From a checkpoint of a small sound classifier: 15625 training examples.
Rows from block 2 of a small sound classifier, named by matrix and row number. Each number is 128 + 32 x the weight over its row's rms, rounded and kept within 0 to 255. All counts start at 0.
Before each channel's rows are labels from the 100 clips, of 14976, where the channel reaches its highest value: "responds to" is what is common among them. Only what is clearly more common there than usual is listed. The data: read English sentences (LibriTTS-R). In brackets: how many of the 100, against the usual share in percent.
# c30: last pointwise conv (model.blocks.2.c3.0.weight, 320x320x1), inputs 0-159

responds to: voice: female (97 vs 52.4)
c30.130 [ 97 168 155 105 105 102 113 143  89  98 174 152 121 174 103 151  93  84 138 181 162 109 123 132 165 115 121 144 145 124 104 161 175 180 146 151 101 117 125 105 122 152 192 111 180 130  82 102 119 161 124 145 156 135 124 111  87 155 104 148 163  97 156 132 122 104 150  97 125 114 129 163 112 162 110 134 127 153  94  94 132 105 155 115 157 175 141 152 141 151 158  67 149 122 155  74 213 123  67  81 143  91 137 144 117 151 143 181 150 122 151 117 196 122 159  91 137 143 144 176  99 165 110 111  96 140 130 180 130 130 155 150 174 166 141 151  89 147 150 116  83 122 156 193 132 126 107 142 117 161 147 114 152 125 138 161 208 136 174 130]

responds to: voice: male (93 vs 47.6)
c30.54 [102  96 118 104 154  92  89 179 126 138  81 137 126  90  79  70 139 111 167  89 138  98 160 127 132 123 113 112 152  77 125 127 126  86  86  74 118  94 110 102 109 120  80 160  94 123 119 170 115 105 147 135 106  86 155 108 146 137 114 108 102 119 139 128 120 177 130 143 109 128 130 124 129 112 161 110 140 181 158 113 129  72  87 141 116 136  61 174 101  85 166 142 126 113 118 166 103 163 106 146 126  52  94 114 129 160 187 136  84 150 124  91 131 153 156 119 114 136 122 121  91  97 108  85 174  83  78 115  73 148 142 148 127  93 138 148 107 112 196  88 118 124  99 180 128  89 148  95 151 130 109 150  84  90 117  77  87 150 147  69]

responds to: voice: female (97 vs 52.4)
c30.153 [103 143 106 101  83 116 105 181  93  80 111 147  91 142 134 112  99 103 149 136 114 114 164 121 119 116 111 110 110 155 100 142 143 143  99 107  77 119 121 126 115 131 154 110 140 131  61  93 116 131 126 104 146 109 101  86  71 110 115 119 125 100 152 123 120 100 145  76 107 111 113 146 114 117  95 135 130 116  90  73 131  98 109 144 185 186 118 109 101 135 147  98 128 157 159  62 146 140  72 115 134  89 124 112 138 130 125 177 113 170 141 105 193 118 148  79 127 148 118 121  93 184 105 117 123 150 122 200 134 120 134 130 125 139 124 175 105 143 129 113 112 128 151 173 115 112 129 133 117 156 170 124 140 130 113 171 154 169 153 136]

responds to: voice: male (100 vs 47.6)
c30.60 [ 77 113 146  65 145  84 105 110  98 166  93 100 173 116 100 108 125 136  92  88 155  62 130 115 148  77  55 115 164 116  79  88  93  95 114 101 154  48 102  79  86  99  86 114  93  95 130 192  74  75 170  56 103 110 168 169 164 162  91 121  76  71  96 104 100 195  99 171  94  91 120 106  48 138 190 116  89 103 177 158 109  92  68  85 106 125  88  95 110  74  92 123 125  88 109 104 127  76 114 117 105 120 149 102 143 161 128 148 127 145 155  71 153 144  86 147  71  76  58 111  98  88  87 122 109  92 119 132 137 122 114  64 149 118 113 134 150  77 105 144 157 116 154 126 136 104 108  85  73 116 110 115 105  85  96 100 115  80 171  89]

responds to: voice: male (100 vs 47.6)
c30.11 [ 49 133 150  50 130  86 105 128 120 142 105 112 131 141 109 133 113 123 124 117 138  52 137 158 144  99  52 127 142 144  90 107 124 123 128 115 130  40  94  75  71 108 109 102 123 128 125 138  85 101 129 102 113 137 138 125 133 139  90 153 109  74 116 152 122 126 121 124 104  70 154 115  42 142 134 135 122 122 138 129 124 133 110 150 101 153 132 120 141 106 119 148 148 112 124 107 110 126 134 128  94 129 127 121 125 178 151 143 124 177 157 110 145 149 102 126  55 112  63 111  82 106 103 150 117 102 141 158 132 149 123  88 138 114 109 140 145  92  85 129 154 110 155 123 124  96 134 115  99 124  99 110 130 113 112  72 112 116 160 138]

responds to: voice: male (100 vs 47.6)
c30.126 [144 116 128 129 163 140 141  97 137 174 108 134 148 109 139 102 150 180 128  96 127 135  91  99 126 103 118 119 143 114 104 133 120 103  74  85 153 134 114 118 136 135  96 139 107 119 170 166 116 101 154 102 104  95 149 160 169 138 152 115 102 109 131  88 141 158 100 174  92 142  92 129  97 129 164 117  96 113 160 178  88 113 142  64  96 108  80 145  58 127 112  93 112 122 136 112 107 131 155 107 103 125 137 108 147 141 138 112 113 125 125  62  79 103 116 143  73 110 149 130 179 103 150  59 138 117  60  83 109  84 106 146 101 114 135 151 116 115 142 143 159  93 134 143 156 143 127 117 113  99  97 120 122  89  66 100 126 123 143  92]

responds to: voice: female (97 vs 52.4)
c30.127 [137 114  89 139 123 162 124 156 118 124 125 150  98 116 163 115 148 154 134 131 105 138 140 130 110 128 138 103 118 183 137 160 157 122 103 110  81 150 137 153 137 145 136 131 119 127  99  95 126 119  95 127 131 118 104  91 111 102 136 102 129 153 158 121 132  89 140 102 104 133 121 157 127  88  97 140 127 136 113 118 141  94 135 123 163 165 104 121 129 151 109 131 145 112 135 101 148 136  82 128 175  76 109 112 134 149 166 149 124 186 174  74 169 108 144  98 164 155 126  99 123 166 128 115 134 134 119 169 129 171 198 135 142 157 148 172  99 136 128 119 108 114 118 159  95 141 129 109 124 155 151 133 124 116 153 157 140 180 204 129]

responds to: voice: female (100 vs 52.4)
c30.12 [126 135 119 111 122 107  77 105 187 113 132 195 157 122 146 133 113  73 183 133 128  93 122 150 129  81 101 157 125 156  82 204 186 120 100  86 107  91 103 113 134 202 108 128 116 191 119 102  81 136 103 142 148 111 120 130 106 124 117 117 134  93 201 132 218 104 147 117  59 139 149 197  87 134 102 127 116 168 112 102 139  47 115 116 129 128  99 149  82  51 100 106 180 109 122 133 184 158 122 148 123 109 100 165  91 133 102 130 108 161 109  85 142 171 147 200  77 100 103 141 129 103 101 125 175 125  98 141 118 141 108  89 180 150 119 133 136 109 121 134 137  92 137 139 210 151 160  90 114 158 113 138  95 115  81 147 130 123 139 105]

responds to: voice: male (100 vs 47.6)
c30.90 [122 107 140 111 178 139  83 110 118 189  78 105 150 110 137  72 185 186  99  91 147 122 129 132 140 111 107 128 172 118 103 114  91 103  82  75 170 112 129 134 126 113 105 175 109 114 157 201 105  83 177 116  96  97 174 162 181 150 139 121  99 126 108 129 130 199  99 181  63 140 131 111  78 126 197 141 121  54 194 172 125 127 143 113 137  93  76 126  55 179 120 147 103 131 116 162  91  98 149 117 180 137 140  48 169  98 160 133  80 107  74  88 118 130 102  87 101 188 168  72 182 163 168  69 144 141  93 133 158 104 172 144  88  58 110 125 116  74 197  99 137 151 110 151  55 101 157 186 142  99  97  99 184  77 123 127 163 161 123 106]

responds to: voice: male (93 vs 47.6)
c30.68 [125  91 136 125 150 103 130 162 103 163  82 137 128  93  82  74 143 127 172  73 141 128 163 155 130 146 135  90 155  85 141 120 119  82 110 127 144 124 143 110 108 122  63 143  81 110 115 166 148  94 134 120  84 127 151 142 141 144 119 122  77 134 134 150 110 163 108 147 161 109 152 126 141 121 174 111 130 183 172 133 122  74 100 134 130 133  91 143 126  96 147 176 126 113  99 185  99 130 142 147 148  93 140 114 142 163 188 156 136 138 122  86 146 184 122 138 138 135 122  82 121 145  96 103 145 101  84 124 123 143 138 133 109  96 111 150 132  90 182 126 157 176  98 151 121  82 143 106 156 133 111 177 116  95 120 139  93 144 154  70]

responds to: voice: female (98 vs 52.4)
c30.305 [113 168 165 118 147 134 171 149 116 128 213 137 120 153 130 198 138 148 136 129 158 126 140 124 156 100 122 190 149 125  97 133 119 173 187 192 101 135 149 143 124 124 147 133 177 136 135 122 138 121  99 179 135 172 151 104 165 154 144 156 120  87 132 120 121 117 149 127 144 109 118 132 115 174 117 111 115 126 130 122 175 134 108 165 146 148 130 156  99 123 135 159 134 148 218 124 135 119 117 162 133 106 163 138 219 128 162 125 188 107 154 170 138  62 171 150 137  91 133 155 184 138 120 149 184 149 125 134  94 118 141 102 138 218 143 134 100 153 149 143 156 106 147 150 157 118 119 156 114 157 134 185  93 141 130 109 142 115 140 145]

responds to: voice: female (97 vs 52.4)
c30.252 [163 165 144 169 102 149 107 124 144  91 134 128 133 160 133 165 113 104 103 178 155 160 121 109 150 103 178 168 141 129 111 143 143 174 135 105 123 162 134 141 171 139 182 130 170 138 112 119 108 173 151 157 163 121 133 120  86 140 134 142 182 131 136 103 148 129 132 105  89 167 103 132 153 147 123 134 119 150  97 108 160 101 107 136 163  97 135 162 141  62 113 143 119 111 103 162 105 113 112 114 138 160 107 108  89  65  86  64 107 132 132 138 104 113 168 105 151 103 159 117 131  89 120 148 127 152 117 134 139 166 107 104  75 164 121 109 121 137 128  99  68 106 107  89 117 141 157  95 113 168 148 129 121 151 142 141  99 139  40 108]

responds to: voice: female (95 vs 52.4)
c30.31 [152  96 102 156 147 147 141 161 102 150 147 132 121 100 153 133 123 182 102 120 104 154 123 125  96 125 151 128 114 152 128 153 142 115 128 124 113 161 145 130 144 142 132 121 113 119 142 117 123 120 100 135 136 126 127 110 154 103 147 104 123 141 113 122 126 112 117 132 121 146 124 142 136  96 117 144 117  98 138 136 133  98 145 101 178 141 102  94 156 125 102 123 116  92 128  87 139 109 106 119 168  99 134 119 133 135 169 121 148 144 168  95 151 100 134  92 161 156 136 117 125 158 141 127 133 142 111 153 143 164 187 146 141 168 140 133  95 137 123 114  95 134  96 138 100 153 155 112 127 142 139 132 129 127 157 129 153 126 173 142]

responds to: voice: female (98 vs 52.4)
c30.286 [158 112 100 159 124 134 144 125 110 137  93 175 131 133 112  64 157 151 167 147 123 161 108 122 125 120 153  61 137  74 129 181 173 106 100 119 135 153 109 143 138 177 147 157 116 141 107 129 111 149 125 141 115  92 123 143 118 119 154  93 140 147 192 135 132 127 136 128 118 153 117 180 133 105 134  88 155 174 127 134 104 140 169  88  86 117 168 112 157 146 150 113 116 117 101  88 161 124 104 127 100 130 125 135 126 151 108 169 141 131 129 125 180 147 124 124  91 139 145 123  85 132 100 158 101 138 165 124 137 111 135 132 147 146 157 122 115 163 163 123 116 108 182 170 137 127 121 103 134 144 114 128 124 146 134 125 166 116 153 144]

responds to: voice: female (100 vs 52.4)
c30.118 [172  92  63 183 132 110 151 175 113 138 134 184 143  97  92 102 155 160 188 148  90 187 166  84  85 110 169  87 116  60 116 188 181 100 107 119 110 151 110 117 153 185 123 153 116 137 114 137 121 178 151 117 167  99 112 132 149  88 158  70 155 147 188 108 163 131 129 134 114 163  83 190 132  70 125  84 126 189 131 126 133 101 152 117 110 134 124 117 109 115 111 111 152 125 160 113 145  89 160 162 136 116 161 137 156 156 134 141 133 171 178 136 124 121 150 182 102  83 162 163  90 114 146 102 168 120  89 106  73 148 110 101 135 136 191 168 106 213 106 155 155 108 154 155 203 166 123  83  92 143 161 169  71 157 118  94 142 128 143 122]

responds to: voice: male (100 vs 47.6)
c30.292 [ 90 132 154  75 153 110  97 102 118 172  90 121 160 123 117 118 123 154 121  99 153  80 129 150 154 105  67 132 156 148  93 110 107 122 107  92 161  64 102  95 102 118 103 129 114 116 132 160  89  95 119  82 110 122 161 160 161 159 109 149  95 101 120 136 134 152 100 170  96 105 143 118  67 151 170 129 117 116 169 167 123 121 101 139 113 146 103 139  99 112 114 126 135 125 138 129 120 108 110 118 111 136 143 129 136 164 139 149 126 164 154  82 134 143 111 152  62  78  71 116 108 124 121  92 115  93 122 137 119 142 131  84 131 119 115 153 145  82 126 139 170 103 171 130 141  95 128 131 101 107  88 104 119  94  84  80 132  96 160 119]

responds to: voice: female (96 vs 52.4)
c30.1 [164 133 120 169 124 120 118 116 145 135 112 161 139 125 126 124 135 163 143 143 133 172 116  86 131 108 176 114 134 100 105 162 159 120  90  98 117 154 121 128 166 163 122 132 129 149 116 121 135 149 105 137 159  98 131 130 136 123 145 118 147 121 157  87 175 110 137 125 118 164  86 164 151 128 115 114 119 143 112 128  95  69 138  81 102 128  87 132 110  88  99  93 158  89 107 114 161 126 130 114 139 144 131 165 119 168 148 145 142 166 192  80 135 129 122 191 105  64 129 157 105  73  96  71 130  96  91 107 106 174 113  93 142 145 104 158 133 121 125 139 151  85 147 147 223 170 126  67 114  82 110 139 114 106 118  84 143  74 183 101]

responds to: voice: female (98 vs 52.4)
c30.270 [138 148 164 144 155 174 145 144 119 146 187 122  97 156 172 180 166 165 106 133 161 147  96 120 152 111 142 174 157 160 121 124 121 170 168 165 121 150 131 153 152 116 153 148 163 109 159 137 116 117  90 154 115 148 162 102 162 153 142 127 123 123 109 114  98 124 133 137 127 140 108 119 128 165 134 129 112 114 142 133 143  95 124  85 132 136 104 142 137 112 120 120 154  71 178 111 170 125  35 125 156  63 128 127 201 128 182 131 182 113 134  85 133  82 153 129 157 137 121 152 150 168  93 108  97 105  99 142 127 147 198 168 153 209 154 128  70 118 165  87 127 125 121 164 128 154 148  90 131 135 116 160 135 112 146 151 152 111 207 129]

responds to: voice: male (100 vs 47.6)
c30.25 [124 128 149 132 155 129 129 127 128 178  95 110 146 123 133 117 161 178 110 104 148 132 133 151 140 117 126 117 149 169 124 102 119 116 111 114 160 116 112 137 130 106 103 148 122 116 134 145 103  81 113  73  95 125 152 157 163 148 146 149 101 129 116 136 118 137  95 153 111 127 144 110  94 139 155 137 156 109 170 165 103 126 147 138 121 145  78 128 113 152 119 139 147 127 127 127 100 104 174 103 143 132 135 117 150 174 164 129 114 180 171  85 139 150  97 140 144  99  91  71 121 134 156  82 143 105 104 128 127 179 165 110 116  89  97 149 151  77 108 129 170  92 131 112 111 123 146 144  88  88  95 106 128  78 124  95 113 109 165 126]

responds to: voice: female (99 vs 52.4)
c30.80 [162 147 130 152 120 149 101 115 142 117 132 155 145 143 135 136 116 123 126 157 140 141  91 118 150 101 154 136 137 125 107 165 155 154 116 101 128 139 120 132 168 171 150 130 147 158 140 131  98 151 108 148 164 111 147 145 115 143 124 126 161 126 152 101 165 133 154 134  91 175 110 165 141 133 131 130 102 136 120 133 165 100 136 143 159 102 136 133 106  88  89 108 133 128 122 132 166 113 105 156 101 159 145 140 120 108  78 120 146 120 134 136 123 112 161 150  91  91 129 186  95 104 130 146 156 156 115 135 151 115 100 120 131 140 145 125 131 139 135 147 107 102 162 100 181 162 149 113 116 182 128 140 117 133 107 142 152  94 118 125]

responds to: voice: female (100 vs 52.4)
c30.171 [177  74  72 168 135 129 138 137 144 147 100 170 161  81 119  67 144 160 133 123  87 165 116 136  89 119 167  84 114 112 122 184 172 103  94  95 134 163 121 120 144 185 111 139 102 158 143 133 123 143 100 158 151 104 112 152 127  97 155  88 130 142 167 114 172 116 140 148 102 162 126 180 140  61 132 118 127 146 137 145 142 101 142 124 174 111 109 118 124 111  89 100 140 115 126 123 141  86 152 138 144 116 151 145 131 108  97  93 119 146 131 142  86 102 156 166 115 121 157 154 112 151 185  95 184 171  95 104 125 125 114 119 113 129 141 132 133 165 132 137 137 108 131 128 185 157 164 118 105 178 152 128 122 142 146 126 148 115 132 120]

responds to: voice: male (99 vs 47.6)
c30.36 [139  85 131 141 128 135 109 100 136 147 118 138 125  95 132 114 126 138 145 108 120 128  91 168 123 152 144  91 141 147 149 130 135  84 143 148 158 142 130 143 141 130 111 140  78 143 114 151 125 111 122 155  91 161 131 143 116 133 140 136 102 148 136 177 131 153 159 148 142 134 178 136 152 111 141 151 156 128 145 160 114 153  72 127  99 129 140 112 129  97  92 157 132 106  81 107  67 165 110 110  76  98  92 108 139 102 108 137 121  84  83 157 126 126  99  99 125 109 163  85 152 112  87 153  73 113 112  74 134  93 109 149  98  86 130 101 106 101 135 113 113 143  63 138  85 117 124 142 154 136  97 123 128 126 146 168  40 130  94 136]

responds to: voice: male (80 vs 47.6)
c30.225 [155  79  76 177  79 152  82 153 164  98  53 137 111  86 154  67 123 125 150 154  74 170 132 153  82 158 191  71  94 158 151 130 154  85 124 108 112 161 143 148 166 142 138 140  90 138 101 119 126 161 126 146 160 146  82  90  69  81 126 124 151 159 132 162 129 125 153  97 118 160 159 134 196  67 103 153 150 164  96 106  96 126 156 110  76 102 127 145 158 161 144 118 159  68 134  93 148 174 117 114  84 108 136 152  86 116 122  67 153 105 140  88  94 193  88 170 131  99 123 171 131  47 112 129  87 125 111  88 142 143  91 150 111 145 143  91 113 120  99 112 129 132 128  97 172 176 131 134 151  88  78 155 124 132 117 132  81  96 105 128]

responds to: voice: male (92 vs 47.6)
c30.189 [100 113 120  91 130 137  64 125 147 139  36 112 125 108 136  72 135 133 137 101 123  81 128 131 125 106  96  82 136 141 103  95 108  95  64  60 120  93 118 132 122 107  93 140  86 132 129 140 120 103 134 128 105 100 129 125 127 128 106 115  87  98 113 110 122 138 133 133  77 124 128 106 112 115 135 125 130 128 140 134 118 100 137 141  93 158 106 166 105 124 119 125 107 132  98 139 109 157 119 136 123 106  93 122 141 183 196 152 103 165 164  93 152 151 117 124  71 141 110 104  98  98  92 127 122  97 117 166 120 162 162 131 115  91 114 158 115  88 168 130 141 150 134 157 121 112 128 132 131 117  83 101 117  87  86  53 113 160 176 119]

responds to: voice: male (86 vs 47.6)
c30.223 [ 58 118 141  61 133  85  85 124 123 143  82 118 134 120 101 100 114 132 133 118 134  50 140 107 135  64  49 112 148  88  54 109 132 103  96  84 149  56 108  93  88 114 113 120 115 136 129 138 108  94 120 126  88  94 129 149 132 144  76 131 106  42 123  80 120 134 132 146  89  80  95 122  73 129 137  85 106 134 145 144 111  93 114 153  91 162 139 135 126 108 109 148 149 130  72 131 126 152 161 133 129 123  79 134 109 161 168 131  97 145 133 125 135 169 110  95  88 145  87  81  65 119 122 134 142  81 137 149 112 146 149 133 131  70 103 149 112  84 119 114 137 146  94 121  95  92 135 113 128 133 101 122  87 104  97  81  87 144 150 109]

responds to: voice: female (100 vs 52.4)
c30.58 [190  90  94 203 121 164 164 129 114 143 174 105 122  84 135 157 156 189  86 109  88 203  98 134  87 168 206 142 102 142 175 124 136 107 155 162 128 202 158 162 168 118 108 136 125 106 112  94 165 114  97 143  99 137  98 124 152  98 156 115 114 179 106 133 122  93 109 128 171 169 129 122 194  89 101 151 136 133 127 143 147 176 130 153 174 117 124 114 146 113 118 160 145 132 124 142 130 109 158 130 158 151 124 127 127 104 145  73 144 161 146 154 111  99 153 148 164 123 138 123 130 136 152 145 148 155 154 130 151 185 165 115 137 146 125  97 128 152 102 139 142 114  91 112 129 150 167 131 124 153 141 152 164 158 151 120 124 122 142 168]

responds to: voice: female (99 vs 52.4)
c30.93 [155 114 114 141 145 139 120 123 150 148  92 137 148 103 129  90 124 142 118 133 117 138 136 122 116  93 136 147 121 114  98 150 135 130  84  69 143 126 108 119 136 154 129 145 128 144 140 135  88 153 127 152 171 101 137 146 139 123 141 114 143 125 138 108 145 136 140 153  61 153 123 144  95 107 134 125 121 137 152 155 132  80 144 117 176 108  98  99 110  97  72 101 121  94 101 145 121  58 150 141 170 142 100 109 114 111 124 104  77 123 120 129  97 102 137 145 138  94 162 114 112 151 172 114 199 148 103 118 102 140 126 125 126 101 109 151 126 158 143 124 103  99 120 102 174 170 173 105  97 136 140 121  94 117 150 126 140 114 138 107]

responds to: voice: female (96 vs 52.4)
c30.4 [146  76 110 167 159 127 128 140 128 178 121 118 150  66 140  87  97 211  98 116  77 169 121 112  79 148 180  69 106 113 145 132 137  77 124 134 153 172 146 115 124 123  95 100  83 139 153 109 152 129  79 169 129 122 109 153 169 103 116 126 117 135 110 111 142  97 131 155 144 118 114 122 171  89 116 139 110 102 148 174 135  99 160  64 126 130 110 122 140 106 124 123 132 107 125 106 138 130 150 130 129 105 157 156 108 126 126  83 162 123 117  90  92 112 139 155 100 131 120 156 123  99  86  90 109  95  88  72  97 124 130 140 124 139 154 116  98 160 105  87 147 149 118 124 167 158 118  70 140 120 114 155 122 150 121  95 140 128 135  92]

responds to: voice: female (96 vs 52.4)
c30.317 [133 108 118 140 132 145 142 151 129 137 183 129 101 109 166 160 123 155 125  92 103 155 118 125 101 152 150 142 106 176 155 135 123 122 164 167  97 147 142 136 129 113 109 102 114 133 146 101 141 103  78 129 113 146 113  89 139 112 123 120  98 143 123 132 120  87 125 125 157 117 123 123 160 112  98 153 121 124 128 113 140 144 148 114 173 154  99 100 149 124 114 144 160 117 130  83 151 131 101 132 160 121 131 107 137 151 152 153 175 139 159 127 181 114 147 114 151 144 150 123 129 149 127 131 121 148 128 166 138 166 173 133 159 166 125 131  88 153 138 130 119 131 100 157  95 142 144 110 129 145 138 142 153 134 156 152 148 132 169 160]

responds to: voice: male (85 vs 47.6)
c30.221 [125  89  88 120 124 106 130 125 130 122  82 126 112 100  90  67 129 120 147  88 115 110 147 122 109 124 129 112 134 104 133 106 117  92  91  87  94 128 145 118 127 118  80 133  90 136  96 134 149  81 153 154  89 106 121 102 111 112 130  86  89 122 123 120 122 141 142 126 138 130 123 113 156  89 130 110 141 139 135 107 115  70  93 132 119 136  97 176 119  64 128 149 102 128  95 157 118 174 139 153 139  91 115 117 115 149 188 135  99 161 120 112 126 167 115  97 120 150 106 101 114 119 106  98 176  92  84 160  87 155 141 141  94  82  91 163  77 102 168 108 127 184  98 150 106  99 147  93 163 127 103 150  99  84  79 118 106 160 141  77]

responds to: voice: male (77 vs 47.6)
c30.42 [117 127  93  99 107 150 127 110 155  81 120 147 123 126 146 118 115 101 145 127  87  93 130 114 103  94  94 169  83 134 106 141 155 118  99  97  67 100 136 150 132 159 119 125 117 136 130 109 105 124 177 114 126 115  99  93 103  82 112  83 135 112 143 104 173 124 130 100 115 128 118 144  92 114 102 142  96 109  84  94 100 155 191 143 133 110 141 110 133 211 148 116 134 103 139 179 123 118 162 115 188  80  88 158 105  80 134 122  56  98 109 128 113 176 126 122 138 140 125  82 122 170 214 104 141 143 102 121 134 133 150 132 128  60  67 124 133 113 126 109  99 115  94  77 105 146 144 180 111  79 137  99 129 127 144 157 120 112  96 165]

responds to: voice: female (93 vs 52.4)
c30.16 [154 125 122 160 124  97 119 118 128 144 136 176 159 121  95 131 113 150 159 143 133 156 120 123 134 126 150 126 137 119 123 182 177 115 115 122 143 134 102 108 136 182 120 109 130 141  97 132 117 137  98 113 154 121 132 159 132 136 129 126 136 139 177 116 172 125 128 125 115 147 123 190 142 131 126 132 135 151 129 134  80 126 121  63 108 113  98 130 116  61 115 142 169  81 108 105 151  99 135  93 134 151 150 135 104 160  89 142 149 182 196  66 143 133 125 210  89  41 145 114 130  70  55  87 112  70  91 104 111 159  89  41 137 128 111 148 109 141 115 136 173  83 126 153 201 148 118  50 106  80 117 143 120 132 137  97 146  84 160 105]